config.toml
arch = "nf_resnet"
model = "image classifier"
dataset = "photos of plants, animals and fungi (iNaturalist)"
train_examples = 155796
image_size = 24
crop_scale_min = 0.7
horizontal_flip = true
translate = 0.06
targets = ["order"]
num_classes = 67
norm = "none_scaled_ws"
hidden_act = "relu"
depths = [4, 4]
kernel_size = 3
stem = "single"
avg_pool_shortcut = false
dropout = 0.05
widths = [64, 128]
residual_scale = 0.1
loss = "cross_entropy"
head_dropout = 0.1
init = "lecun_normal"
residual_init = "scaled_by_depth"
optimizer = "adamw"
learning_rate = 0.003
beta1 = 0.9
beta2 = 0.999
eps = 1e-10
ema_decay = 0.99
max_steps = 40000
batch_size = 128
epochs = 32.9
lr_schedule = "constant"
warmup_steps = 8000
weight_decay = 0.05
Rows from block 2, named by matrix and row number. Rows with one number belong to one channel. Each number is 50 + 10 x the weight over the matrix's rms, rounded and kept within 0 to 99. All counts start at 0.
# convs0: first 3x3 conv (model.blocks.2.convs.0.weight, 64x64x3x3, standardized in use), inputs 33-43, a 3x3 kernel for each
# convs1: second 3x3 conv (model.blocks.2.convs.1.weight, 64x64x3x3, standardized in use, transposed), outputs 33-43, a 3x3 kernel for each
convs0.17:66 76 63 61 80 69 54 64 72 54 67 61 38 54 55 42 50 48 55 69 57 46 53 56 47 57 55 47 54 52 47 48 50 49 51 47 54 55 69 47 44 56 55 52 51 48 59 57 40 49 59 41 54 59 42 51 49 42 42 46 57 49 48 56 51 49 42 50 65 34 44 57 31 58 58 34 65 59 37 48 64 49 52 50 48 53 53 46 53 57 36 54 68 31 42 61 45 49 61
convs0.18:57 54 54 45 46 54 44 52 55 65 46 56 47 65 48 41 65 31 58 34 60 52 66 41 44 61 43 49 49 44 41 77 32 53 58 26 40 61 26 47 54 25 47 22 53 62 33 36 48 44 51 32 57 45 53 48 57 55 73 45 47 61 35 61 26 44 45 53 40 43 62 51 39 40 67 33 59 46 31 60 40 69 68 50 57 37 50 63 41 68 58 51 57 49 56 48 50 66 47
convs0.19:58 48 52 57 67 41 19 24 44 44 39 40 67 57 55 56 48 54 58 73 53 56 65 45 52 33 49 57 44 29 58 40 46 62 44 38 54 52 58 44 56 59 60 61 57 50 40 39 61 61 36 50 52 35 57 51 39 46 58 53 59 56 51 64 58 56 49 48 50 40 35 47 57 52 44 50 53 48 37 45 61 48 46 62 37 39 52 47 58 48 53 51 51 51 51 54 60 55 57
convs0.20:50 65 64 40 33 38 43 19 10 42 54 59 61 60 64 79 74 65 52 52 55 48 44 40 42 45 57 39 53 53 46 39 34 48 40 51 44 45 53 55 55 52 57 70 62 50 49 49 49 38 40 53 50 48 40 49 56 63 62 53 55 51 53 46 46 47 53 50 42 53 62 58 52 41 40 44 48 42 53 63 55 52 58 60 49 55 56 53 59 53 43 37 37 48 53 44 60 66 62
convs0.21:36 39 49 43 40 43 55 57 50 54 64 60 46 54 49 43 45 47 41 53 50 29 40 44 60 61 66 39 53 53 41 43 47 40 40 45 46 34 48 64 54 60 57 49 45 54 66 68 37 51 64 29 33 37 46 58 58 43 44 46 54 52 57 60 69 63 37 34 31 47 38 41 61 62 50 32 26 32 37 32 45 46 40 48 57 56 65 55 54 67 57 59 63 49 52 52 48 53 53
convs0.22:63 64 65 65 66 63 72 68 66 48 54 53 59 56 51 46 31 37 47 55 60 46 59 41 47 55 40 31 50 68 25 45 52 35 43 44 41 38 53 52 42 56 42 41 50 33 40 61 16 47 59 23 49 52 43 50 59 39 56 52 41 55 54 49 53 53 55 61 58 48 63 61 55 43 32 62 51 36 62 61 45 65 62 52 66 58 53 65 61 52 49 51 57 48 54 57 43 54 54
convs0.23:44 33 45 50 36 40 57 38 40 45 51 42 54 54 45 49 52 42 58 56 47 52 45 53 47 48 56 49 54 52 45 51 56 55 64 60 54 47 47 46 55 54 39 55 47 60 52 56 53 56 56 57 57 55 55 61 47 39 42 39 46 52 42 51 50 39 59 66 50 60 71 56 51 45 35 58 54 53 70 61 53 48 43 42 47 54 43 35 43 34 59 61 54 68 71 62 78 81 71
convs0.24:49 53 46 61 33 65 57 60 45 54 43 48 59 44 44 48 55 72 38 69 46 60 32 65 50 54 37 74 24 47 34 81 50 45 43 39 41 58 51 48 57 32 57 44 69 47 45 48 46 32 49 43 51 42 44 46 50 54 61 36 41 40 50 57 50 52 56 55 57 49 53 49 56 47 49 55 47 49 52 52 55 33 64 55 68 47 47 52 47 68 50 47 48 50 47 45 51 48 45
convs0.25:55 48 46 59 54 41 57 59 55 47 67 61 50 59 37 50 42 47 57 55 35 62 60 30 52 44 36 59 49 48 56 40 61 45 43 62 47 58 49 47 49 34 52 47 49 58 44 45 50 43 59 42 39 40 45 56 43 54 59 33 44 45 43 44 51 40 56 65 24 57 47 33 23 54 70 12 38 60 43 35 50 48 58 51 55 68 48 45 56 53 60 61 67 59 66 70 61 59 58
convs0.26:67 71 55 66 70 48 71 75 62 67 61 52 55 57 58 41 51 50 44 45 57 35 58 57 39 43 48 49 39 55 43 44 62 49 39 54 52 15 46 48 23 71 46 49 61 44 36 59 32 56 55 30 48 45 50 40 54 43 55 77 40 50 58 56 39 51 52 45 60 50 49 55 41 53 45 41 59 39 45 66 46 60 51 61 54 51 63 59 51 51 38 45 53 38 45 47 44 41 43
convs0.27:48 50 65 47 47 69 46 43 51 59 59 54 64 48 37 54 43 52 45 45 42 54 40 43 49 39 60 55 46 32 55 53 32 50 48 40 55 52 42 60 54 44 52 35 47 49 57 54 57 59 44 51 58 50 52 51 60 61 55 45 56 46 49 30 48 57 35 42 65 44 28 48 24 52 52 48 65 44 54 48 32 57 56 56 56 47 47 59 53 52 40 53 66 42 55 55 49 53 43
convs0.28:52 58 56 52 51 52 53 52 53 52 42 54 43 48 58 56 70 62 46 45 63 41 62 61 45 50 38 45 41 64 51 76 80 50 45 43 32 42 50 32 41 44 48 52 57 52 39 59 48 53 60 50 48 55 23 23 54 46 56 70 39 37 30 44 40 54 42 36 49 49 47 55 72 53 34 73 54 44 61 59 55 47 52 50 25 43 45 37 41 53 51 43 44 49 57 65 39 50 54
convs0.29:62 56 48 51 57 46 51 56 50 54 68 61 46 59 49 43 46 40 45 58 40 48 63 44 44 51 46 29 40 43 32 41 44 42 47 50 42 47 40 44 43 45 47 45 40 40 24 51 27 08 56 37 38 51 47 55 49 54 52 49 47 40 38 45 48 45 48 54 49 51 63 56 61 47 38 62 57 47 57 63 51 42 58 53 45 55 54 51 64 70 51 56 60 54 63 61 56 66 61
convs0.30:65 58 49 59 57 56 56 47 38 47 52 46 48 46 41 49 62 68 56 48 51 62 45 48 56 50 51 37 52 51 48 42 51 47 57 65 47 43 37 51 46 36 51 49 55 23 23 29 26 34 48 61 67 60 38 43 44 49 44 49 51 55 52 60 53 49 56 58 31 57 52 20 70 65 51 43 57 55 43 28 37 58 50 62 66 59 53 59 52 46 50 56 58 47 52 55 45 47 52
convs0.31:51 47 55 52 48 52 51 50 57 43 56 60 46 53 57 50 42 59 49 58 53 52 54 49 60 41 33 39 52 59 35 39 46 40 39 48 55 55 52 57 45 41 54 40 37 49 54 48 43 47 43 30 11 35 44 51 49 43 61 68 44 35 41 51 40 46 52 52 40 54 45 31 46 50 52 45 43 61 54 40 49 56 40 53 57 58 52 57 61 57 46 53 48 46 55 64 43 48 60
convs0.32:62 60 53 51 63 58 46 54 50 54 52 47 52 59 58 48 55 56 52 52 44 55 57 46 44 50 55 43 49 36 35 36 35 48 43 46 63 58 38 53 37 36 47 39 47 59 45 36 52 35 31 38 50 58 63 59 48 52 47 40 44 37 53 45 39 48 56 54 56 61 65 60 39 55 46 47 51 48 62 50 50 51 43 57 48 52 59 53 60 74 47 55 51 49 58 56 55 59 61
convs0.33:70 66 61 88 84 63 63 67 54 66 61 70 73 69 66 66 70 62 54 35 39 43 39 41 33 33 51 67 56 47 51 48 46 41 38 50 47 48 57 44 47 66 44 55 69 56 48 56 44 42 54 37 61 64 50 50 55 60 58 62 55 56 57 54 57 56 50 56 61 47 47 48 53 58 53 51 59 45 48 44 29 44 54 57 49 46 51 51 46 51 50 59 62 50 58 61 47 46 45
convs0.34:47 51 66 55 77 42 61 47 38 53 44 51 48 46 63 52 74 50 68 21 68 26 65 56 42 67 27 60 49 34 50 27 58 41 58 57 53 39 45 42 31 65 47 60 58 49 40 55 37 48 50 38 52 48 51 33 50 38 23 77 39 78 48 50 55 37 50 47 55 49 40 57 58 58 40 58 50 52 55 44 47 60 48 61 50 60 59 57 58 50 47 40 41 48 38 50 46 50 66
convs0.35:36 51 54 30 52 57 33 60 59 37 32 39 32 28 37 49 60 60 51 55 49 40 65 59 58 63 62 48 46 57 61 56 51 58 49 49 40 44 56 41 44 49 54 58 48 36 51 52 60 63 50 52 41 51 44 41 37 22 33 48 56 63 55 55 49 60 51 66 57 39 56 50 50 42 47 60 32 42 55 43 47 46 43 51 62 61 57 49 56 55 52 53 47 50 45 46 46 43 44
convs0.36:56 55 65 61 59 61 72 70 51 51 53 46 44 53 53 48 41 41 48 49 47 50 47 33 63 68 48 45 41 53 54 29 44 56 45 49 34 47 68 28 36 53 46 44 38 32 43 44 21 31 49 32 20 36 39 45 40 38 35 46 52 47 45 44 51 57 25 41 51 36 41 42 46 43 56 65 46 51 78 63 31 54 61 55 46 60 57 41 49 53 43 50 45 42 46 53 62 55 54
convs0.37:62 47 63 55 43 56 48 50 53 52 60 57 50 61 54 64 50 51 39 51 37 38 59 41 53 64 45 35 53 51 33 59 47 52 53 38 47 41 59 57 36 52 59 49 54 52 59 52 49 50 46 46 45 47 48 40 44 52 48 47 54 56 46 53 56 14 69 78 25 52 67 30 22 61 48 13 56 44 36 60 45 54 40 56 63 44 66 54 48 64 57 52 51 55 51 52 53 55 52
convs0.38:43 59 58 54 51 55 66 47 48 49 65 62 79 58 58 64 47 40 39 60 44 52 50 43 57 43 43 56 57 32 65 26 46 40 37 47 56 28 51 40 56 43 41 62 32 37 66 39 62 59 25 57 46 40 51 49 56 49 51 54 48 55 40 34 68 37 47 50 49 73 39 41 27 59 46 32 56 56 43 52 58 39 43 66 48 72 45 67 65 51 53 51 55 54 47 55 50 44 50
convs0.39:55 60 50 49 55 55 44 47 64 43 50 59 44 60 52 40 54 46 51 49 52 47 51 65 48 49 57 49 56 61 41 62 56 45 60 50 48 43 38 55 47 39 51 44 47 44 45 50 39 32 58 39 40 47 42 58 48 46 61 56 41 49 49 40 35 52 41 31 72 37 35 67 44 59 55 33 62 49 34 59 54 55 42 62 51 39 71 48 46 65 55 52 56 51 53 64 50 52 64
convs0.40:55 52 51 55 66 55 52 61 52 56 56 57 58 50 44 48 57 55 57 56 46 45 53 64 43 55 49 49 41 43 61 47 51 52 48 54 53 53 49 41 25 42 58 51 53 55 59 48 39 51 53 41 50 45 68 74 64 52 40 57 32 34 58 53 65 66 45 56 63 36 39 39 52 64 55 59 65 36 39 41 27 62 69 56 48 46 52 50 60 57 44 50 50 50 47 43 52 47 48
convs0.41:60 61 73 57 65 62 47 57 58 55 66 57 59 65 64 39 49 46 59 49 44 49 48 52 51 49 53 43 60 44 41 39 35 45 47 43 43 40 40 44 42 55 42 37 44 59 33 33 45 53 52 53 55 49 63 66 46 42 32 36 62 62 70 52 48 52 51 50 45 55 59 52 51 51 50 67 58 58 65 50 55 55 54 63 51 53 63 52 58 63 59 65 56 47 55 45 32 36 30
convs0.42:49 57 51 43 51 44 47 54 51 45 56 42 61 70 52 49 71 36 42 52 65 41 52 75 38 55 76 51 56 40 56 64 39 51 57 44 50 45 52 60 54 59 59 59 58 37 40 45 45 58 55 49 57 62 42 44 43 62 53 54 49 55 56 57 59 47 58 61 65 46 35 51 40 51 41 48 54 41 38 38 32 62 46 57 57 39 51 54 49 64 45 50 49 59 62 49 49 53 51
convs0.43:55 57 55 52 55 47 68 67 44 49 59 64 55 60 55 62 47 39 46 59 53 44 45 33 48 55 45 41 52 73 52 40 30 50 32 30 54 39 33 44 40 55 35 42 53 42 52 57 45 65 58 44 57 45 54 55 63 61 44 38 53 52 47 30 39 49 34 54 47 43 52 47 29 44 55 34 35 49 47 34 35 45 37 43 56 56 63 67 68 70 39 61 78 47 49 59 59 49 47
convs0.44:47 50 53 32 40 48 51 58 47 60 58 63 43 30 43 47 56 41 43 34 41 51 49 41 57 64 59 43 51 46 53 59 34 57 53 48 53 44 45 54 53 47 45 49 51 28 29 35 42 43 16 64 63 52 54 48 41 51 41 36 57 58 54 49 37 48 42 36 37 61 70 66 36 41 53 32 31 42 63 67 45 53 48 57 48 53 64 54 48 65 46 49 50 43 49 44 50 61 49
convs0.45:61 58 47 55 39 58 56 55 64 48 38 44 23 45 71 64 60 36 51 46 58 47 63 60 56 50 47 29 32 48 33 67 51 63 40 15 52 57 44 67 34 37 29 40 58 39 36 49 37 52 55 57 62 45 54 60 54 42 56 62 60 49 36 54 49 48 49 44 42 57 54 38 58 59 57 33 55 67 33 38 62 52 59 62 74 33 40 48 60 58 62 58 53 49 50 57 50 48 52
convs0.46:68 60 60 59 54 54 56 44 54 53 49 58 49 47 54 44 40 42 51 59 59 46 56 68 47 53 68 46 44 47 42 40 48 57 54 58 59 59 52 45 54 46 40 54 44 52 45 55 61 57 58 62 61 56 47 51 55 41 46 54 27 36 57 55 60 60 64 70 68 51 58 62 60 40 52 70 59 55 61 55 51 30 39 49 46 49 51 45 55 52 54 49 38 54 53 44 46 42 38
convs0.47:60 58 54 59 58 58 59 61 59 48 47 41 52 49 47 49 46 40 37 51 57 41 45 53 42 37 41 28 34 29 33 34 29 40 44 37 35 39 32 31 42 33 32 40 32 29 26 25 16 12 20 10 07 17 45 47 49 46 40 46 50 35 41 58 57 50 53 44 40 49 33 50 60 63 65 53 63 72 57 64 71 58 58 61 50 60 66 48 48 61 41 39 40 44 47 46 43 46 46
convs0.48:46 54 56 45 54 62 48 51 54 46 44 39 49 73 48 31 37 51 67 59 52 58 51 42 36 34 51 53 58 50 42 38 38 42 38 43 44 55 50 40 44 40 46 49 56 49 40 40 49 50 53 46 47 56 42 49 38 59 67 46 43 38 50 53 40 43 69 68 62 54 41 45 43 50 42 57 74 60 29 42 57 52 51 52 49 43 42 58 51 45 65 60 51 60 65 54 55 56 53
convs0.49:47 46 58 40 55 49 44 62 50 48 69 51 58 61 52 56 60 57 53 48 38 55 66 24 54 53 27 41 64 34 61 64 36 65 36 49 44 25 55 50 11 68 43 34 51 39 52 60 34 54 50 44 49 45 52 40 59 60 40 63 50 34 65 43 66 28 39 74 34 30 54 28 52 36 57 53 32 57 53 54 55 55 52 59 48 55 63 51 59 56 46 49 40 54 63 42 57 68 48
convs0.50:53 54 42 45 25 40 73 55 43 57 50 45 55 55 45 46 41 46 50 53 43 52 50 61 55 59 60 58 47 40 46 50 41 50 55 50 55 47 37 55 72 43 54 40 36 41 49 59 51 55 45 48 44 48 68 63 55 53 52 48 46 45 58 45 45 53 49 63 61 48 58 55 53 54 57 53 47 58 47 48 47 42 44 58 55 69 52 42 40 51 55 60 56 43 37 43 43 41 46
convs1.17:49 61 63 35 50 58 34 43 58 48 65 64 40 61 68 47 65 65 60 52 59 57 56 51 48 45 44 47 57 52 45 54 48 48 52 46 54 47 40 48 42 44 44 45 39 35 46 54 33 47 48 37 47 46 43 41 46 44 45 50 52 49 55 50 40 42 58 52 51 52 46 45 52 53 49 43 60 61 44 53 61 61 66 58 70 70 63 77 70 69 37 47 45 45 59 51 49 55 43
convs1.18:44 45 53 48 61 53 43 58 40 54 55 49 48 61 56 57 56 46 50 50 43 51 49 46 32 40 34 38 53 51 52 50 47 51 52 48 54 55 45 62 60 62 57 52 47 69 71 69 61 77 67 47 62 49 47 41 45 41 43 39 51 42 47 59 52 58 44 37 40 43 41 50 49 54 56 54 57 51 50 53 52 55 50 48 41 48 33 46 43 40 40 39 40 49 49 48 40 23 29
convs1.19:46 49 38 63 75 66 51 56 60 52 61 64 60 53 51 46 39 38 57 58 48 66 51 25 59 47 45 54 56 54 42 37 47 40 52 49 56 50 52 45 38 37 44 46 42 51 59 62 58 56 51 50 41 44 49 70 67 51 50 55 45 49 55 56 45 53 54 36 37 48 47 48 43 38 30 53 56 48 64 67 68 60 54 37 64 44 37 65 58 50 49 38 33 32 45 43 42 45 49
convs1.20:41 47 47 51 43 44 59 59 43 48 43 35 52 43 42 50 37 40 40 36 43 35 27 30 42 35 39 34 42 50 39 43 39 45 38 46 46 58 56 50 50 41 56 46 46 59 65 63 52 49 46 43 42 34 54 52 46 46 45 40 56 68 56 44 42 48 45 45 52 47 50 56 59 59 46 46 46 47 40 40 49 65 63 60 45 45 51 47 48 50 53 53 48 43 53 52 40 34 45
convs1.21:54 55 64 50 52 54 59 60 50 50 49 49 50 62 59 46 49 50 53 38 51 42 30 38 47 36 43 48 52 53 44 47 38 59 65 57 51 52 56 51 48 49 53 45 53 48 50 46 68 65 47 49 51 41 39 40 44 38 38 38 45 53 49 55 53 53 48 48 48 55 61 56 56 52 47 63 65 57 74 69 58 41 46 46 39 42 45 54 57 58 42 44 44 52 60 57 49 55 45
convs1.22:43 35 44 41 33 43 56 38 44 42 30 38 50 41 43 46 41 52 60 50 50 52 49 51 45 44 48 54 45 50 47 40 42 45 43 42 56 57 55 62 62 51 60 60 53 47 31 34 42 22 27 36 23 33 52 55 57 53 58 62 48 53 57 44 40 44 42 42 50 40 46 52 50 38 45 47 39 44 51 45 41 52 43 45 54 48 45 61 62 61 50 50 42 52 50 48 49 43 50
convs1.23:26 36 56 29 28 42 47 52 61 40 47 66 50 59 66 53 53 58 36 52 49 28 40 42 41 43 40 39 41 39 33 35 31 35 36 28 39 47 49 49 58 61 50 62 58 53 55 62 46 58 60 35 47 46 47 61 63 59 73 70 59 67 65 55 58 55 54 50 52 44 41 40 64 64 54 57 57 47 39 37 36 57 62 81 47 54 70 58 60 70 63 72 65 61 69 64 43 50 52
convs1.24:55 52 57 50 58 45 46 38 50 58 48 48 48 53 43 41 36 38 47 39 47 57 62 40 57 62 61 57 64 55 67 68 55 49 60 37 50 37 39 61 40 33 42 40 31 60 57 55 42 58 61 41 54 64 48 50 49 46 56 39 45 47 55 40 52 38 47 58 62 46 55 65 38 32 34 24 26 26 39 33 34 49 67 68 52 68 61 46 62 68 43 52 48 57 54 62 43 54 56
convs1.25:62 49 47 70 57 54 58 67 62 32 57 49 40 45 60 44 42 61 50 57 60 47 58 45 49 55 38 59 60 57 42 36 51 42 43 64 39 50 45 37 53 49 48 56 49 42 44 44 58 61 55 60 58 40 44 49 36 54 52 46 55 45 33 40 46 60 40 48 63 52 48 51 48 42 66 62 46 64 54 52 68 51 48 32 49 56 40 35 35 32 23 36 18 29 38 22 30 35 38
convs1.26:52 48 53 38 33 53 29 27 60 41 44 61 44 44 72 39 52 73 53 62 57 62 73 65 59 69 68 62 54 43 61 48 44 49 40 48 48 49 43 50 45 36 56 36 39 51 55 54 63 59 53 65 53 47 42 52 62 67 73 68 54 51 49 62 55 55 65 49 53 55 49 48 43 45 64 45 45 58 50 48 55 48 51 39 62 55 48 62 55 52 40 50 55 56 73 60 49 71 63
convs1.27:46 72 68 58 82 60 59 68 57 49 55 53 44 48 54 54 52 56 47 45 47 55 46 50 55 49 59 54 65 53 66 64 59 55 52 56 59 53 39 58 45 34 46 40 31 57 46 41 41 40 42 47 55 49 53 38 31 48 38 39 47 45 53 54 36 39 58 35 43 60 50 42 39 48 49 63 68 57 54 61 50 48 44 46 52 46 52 63 52 43 45 64 56 52 57 45 40 40 26
convs1.28:39 43 51 40 44 53 42 43 53 31 30 57 25 41 53 49 52 59 42 56 47 45 55 50 53 60 58 29 35 38 38 33 42 37 34 46 57 58 53 74 80 57 60 67 52 47 51 52 46 46 45 42 45 44 43 50 43 50 58 54 51 56 53 37 52 56 46 55 57 55 52 55 31 30 50 42 32 43 57 50 49 43 48 56 41 51 61 54 60 67 52 56 58 49 53 56 45 57 52
convs1.29:34 41 51 49 46 59 54 59 66 38 26 42 48 33 41 56 48 52 58 53 50 48 55 55 46 48 50 49 36 47 44 44 55 51 55 55 42 54 51 47 62 65 48 65 70 54 40 43 39 24 33 33 30 45 49 44 46 60 60 50 55 46 44 54 51 45 56 48 38 46 40 42 35 37 48 46 49 60 46 50 62 44 38 50 45 30 41 41 35 41 47 55 60 45 60 60 41 43 47
convs1.30:59 52 45 50 50 54 46 42 47 64 48 44 57 44 47 51 48 53 51 48 59 51 44 54 45 44 50 62 56 46 48 33 46 42 43 54 39 49 41 45 43 43 38 43 37 37 47 55 46 42 60 44 48 50 56 67 70 52 59 69 56 49 56 42 59 77 56 63 72 52 57 62 54 41 54 46 51 63 32 48 73 47 47 60 36 45 43 44 19 23 31 25 32 36 27 49 51 56 52
convs1.31:56 54 48 52 70 54 63 76 71 41 48 57 38 49 56 42 55 55 47 43 40 51 43 53 51 42 57 51 51 50 65 48 46 60 50 47 38 41 48 45 45 56 39 40 54 60 64 60 73 69 51 70 64 44 54 44 39 67 45 34 61 52 42 44 38 49 48 41 55 40 33 44 40 34 38 49 66 55 31 62 65 57 54 31 70 64 38 73 63 44 57 55 43 57 56 45 36 36 32
convs1.32:45 50 48 36 48 51 38 46 57 31 31 40 35 40 49 40 43 64 55 50 47 55 50 43 50 55 43 58 51 56 54 57 45 60 59 48 51 48 46 53 68 58 55 73 53 62 54 48 53 43 45 43 44 54 40 42 40 50 46 47 41 45 44 49 44 41 46 40 40 49 44 44 49 49 49 48 56 46 54 52 56 52 41 42 47 36 34 50 43 38 48 54 49 61 63 49 48 51 54
convs1.33:61 43 54 53 62 66 48 44 52 64 66 65 55 50 62 40 45 57 51 32 38 53 42 49 47 48 53 59 55 49 52 38 39 49 40 35 49 37 38 36 32 38 45 34 45 59 58 40 65 61 46 60 54 50 47 54 58 54 64 64 61 58 69 48 43 41 48 38 42 44 43 50 39 36 48 54 54 54 54 59 54 75 61 54 59 54 66 45 52 67 34 47 46 45 54 49 42 47 45
convs1.34:38 34 50 42 54 59 41 47 45 57 61 59 54 60 55 50 38 37 62 66 54 74 78 54 68 66 58 53 67 53 71 57 40 58 40 36 48 56 43 48 39 26 35 28 23 72 67 57 63 59 57 59 44 58 68 54 56 62 59 46 57 56 56 41 46 49 42 42 52 42 53 48 45 40 43 44 41 35 47 53 41 47 48 53 46 49 48 37 41 44 76 64 60 73 67 52 47 56 40
convs1.35:61 60 54 60 75 66 62 54 51 65 75 59 56 45 52 66 64 57 51 38 42 58 44 54 49 47 50 46 45 53 51 50 50 47 44 37 30 40 49 48 56 55 37 46 50 60 51 44 39 38 47 37 48 48 51 43 35 36 40 34 48 47 43 42 48 47 45 58 63 54 65 65 50 58 49 63 56 38 52 42 40 54 43 44 32 43 38 45 47 50 46 44 47 44 39 41 50 45 44
convs1.36:36 52 64 52 52 53 39 40 38 42 36 37 63 33 30 66 50 39 78 63 55 60 50 57 44 47 63 44 34 42 47 49 55 51 52 53 42 46 39 46 40 50 39 55 60 47 36 40 40 27 37 48 50 54 81 63 42 63 54 49 55 62 54 62 52 33 59 38 33 63 48 50 45 49 65 54 62 70 33 50 52 59 57 52 60 63 64 55 68 68 39 53 63 56 47 55 52 43 42
convs1.37:50 55 53 39 45 39 54 47 41 51 47 50 59 47 51 62 52 51 45 47 49 49 42 45 45 41 48 43 51 52 48 48 48 44 48 46 37 48 46 44 52 54 43 52 51 44 43 47 55 45 43 57 51 45 50 48 45 54 44 48 52 42 49 57 48 52 72 68 68 60 49 60 57 53 46 53 48 55 46 45 50 65 46 56 54 48 50 49 45 43 53 49 46 53 48 51 56 53 52
convs1.38:44 44 42 43 33 46 38 41 59 45 47 50 41 53 54 54 56 60 62 56 44 58 54 33 57 32 31 58 63 63 47 68 73 47 66 64 60 59 58 58 68 65 41 65 61 53 71 65 53 51 60 48 34 47 50 53 56 56 51 47 36 33 44 49 43 51 34 43 55 47 33 51 65 57 36 68 54 43 56 44 44 63 54 60 53 45 43 41 34 30 37 46 38 36 43 57 34 47 52
convs1.39:38 47 44 33 44 41 35 44 46 35 49 53 51 57 51 51 53 51 52 49 38 55 49 35 43 49 39 44 42 48 48 41 51 53 49 45 61 47 38 65 57 43 58 51 45 42 64 59 48 67 50 43 53 53 40 42 42 52 43 47 54 51 55 53 83 44 71 98 51 56 71 44 54 45 52 50 56 60 47 49 68 50 55 40 53 43 28 57 39 33 51 43 47 44 39 49 39 38 54
convs1.40:44 52 48 44 48 49 28 31 36 52 51 44 53 60 46 42 46 51 64 59 67 38 51 50 33 48 50 48 39 50 51 60 54 50 58 49 54 43 46 41 47 49 36 50 47 50 50 51 48 37 44 49 48 59 61 47 47 55 46 42 45 42 51 61 49 50 54 54 60 45 39 49 47 56 43 54 59 58 61 59 56 56 45 36 62 48 52 53 50 49 34 45 38 50 60 50 47 62 55
convs1.41:52 57 56 53 50 50 57 56 55 40 43 51 34 39 44 31 39 55 45 44 41 47 48 45 44 48 51 45 39 45 47 46 47 54 53 49 64 61 52 55 59 46 58 58 49 56 54 47 42 42 39 38 46 50 36 38 30 35 37 43 41 45 43 50 45 43 37 31 41 46 40 54 53 52 46 53 50 41 66 55 40 53 52 52 53 49 56 58 71 63 55 54 47 61 69 54 61 65 59
convs1.42:43 61 56 38 60 53 39 58 45 57 60 69 54 60 59 60 52 57 63 40 33 60 34 36 52 41 43 43 40 49 52 51 52 50 49 52 31 36 33 47 35 27 51 35 30 50 46 40 43 42 40 32 39 45 47 36 33 39 53 49 45 51 52 47 41 50 61 53 52 61 59 59 46 53 33 66 80 48 53 73 52 52 53 54 34 41 51 41 50 56 49 52 47 54 71 60 43 64 53
convs1.43:43 55 45 35 41 46 25 36 38 38 41 52 36 46 55 43 64 65 56 58 48 55 57 43 55 56 38 48 51 59 37 52 53 52 55 48 56 54 39 70 59 49 60 57 56 52 62 57 56 63 52 50 55 49 45 55 56 45 43 53 57 50 57 46 39 44 24 44 59 39 61 58 54 52 39 62 47 47 52 46 45 56 54 43 48 43 38 40 43 45 35 37 33 44 52 41 48 43 41
convs1.44:54 82 81 47 65 55 39 46 38 48 68 64 30 49 54 40 42 39 51 52 37 41 52 48 52 52 57 52 56 46 59 71 68 39 45 43 46 48 44 45 51 47 49 45 41 53 58 58 36 59 60 40 45 49 41 36 39 41 48 52 45 51 42 51 53 52 50 46 54 59 51 58 47 73 58 52 70 57 56 59 38 56 58 64 52 42 58 55 48 53 59 66 49 50 73 50 50 53 44
convs1.45:51 42 45 35 39 34 44 42 45 54 52 58 51 62 54 53 37 35 46 39 25 48 41 41 35 47 45 45 57 60 57 59 64 63 61 71 51 50 33 47 39 46 50 51 42 47 64 75 62 79 77 57 74 56 46 49 53 43 51 45 50 45 51 34 51 63 34 48 58 37 51 55 67 45 43 47 45 39 36 50 59 50 50 51 36 53 33 41 44 44 39 54 46 46 46 55 36 48 47
convs1.46:52 44 50 43 39 48 47 46 55 59 55 60 54 54 54 54 58 61 47 43 47 39 40 46 39 41 44 56 60 61 50 57 55 54 64 53 46 51 49 49 69 62 60 75 70 45 39 38 42 40 38 40 44 44 37 38 43 39 46 52 41 49 48 28 31 38 32 37 36 26 30 36 51 41 39 60 60 42 55 56 41 50 39 46 45 39 50 51 47 55 52 50 55 56 61 62 55 52 54
convs1.47:37 44 53 44 44 48 51 48 47 66 58 50 55 54 44 54 54 48 48 44 47 45 49 57 42 49 64 60 67 56 69 82 73 64 83 74 49 53 56 48 59 64 56 67 73 52 42 45 37 33 44 48 49 54 53 43 39 45 39 40 48 47 47 56 50 43 50 40 39 50 42 46 28 37 40 39 42 46 45 47 51 47 40 40 49 47 42 49 52 50 66 66 56 64 65 54 50 51 51
convs1.48:56 67 50 47 44 50 38 41 47 57 62 51 43 39 34 38 47 41 29 40 46 15 37 38 30 51 50 33 30 33 32 40 40 49 49 46 46 38 39 46 42 40 52 54 45 63 56 54 58 52 55 60 62 50 46 48 47 43 48 51 58 67 56 49 41 47 41 37 50 52 51 64 43 51 55 66 60 58 62 56 49 51 48 46 52 62 69 52 51 54 43 51 46 51 59 54 50 55 43
convs1.49:54 46 62 50 37 60 43 40 57 50 42 43 48 33 47 60 46 54 63 47 53 61 61 62 50 59 65 55 39 52 54 60 65 49 49 52 59 64 49 68 75 60 52 66 59 42 51 47 52 49 50 48 47 43 35 38 35 40 39 42 45 44 39 50 55 62 73 81 82 48 60 56 47 54 50 49 48 63 46 41 55 58 48 57 62 48 50 51 45 38 49 42 43 42 56 43 48 41 48
convs1.50:53 51 50 54 33 40 45 45 43 58 56 54 61 76 61 68 63 70 55 52 54 53 47 42 43 39 43 60 64 49 40 63 52 42 57 57 35 35 33 42 46 50 50 53 47 55 46 40 51 48 60 53 54 67 40 35 42 49 52 62 47 42 42 56 58 61 55 47 58 49 47 51 51 45 43 57 46 37 48 35 26 46 47 58 47 50 57 47 46 47 36 54 51 57 75 66 49 65 69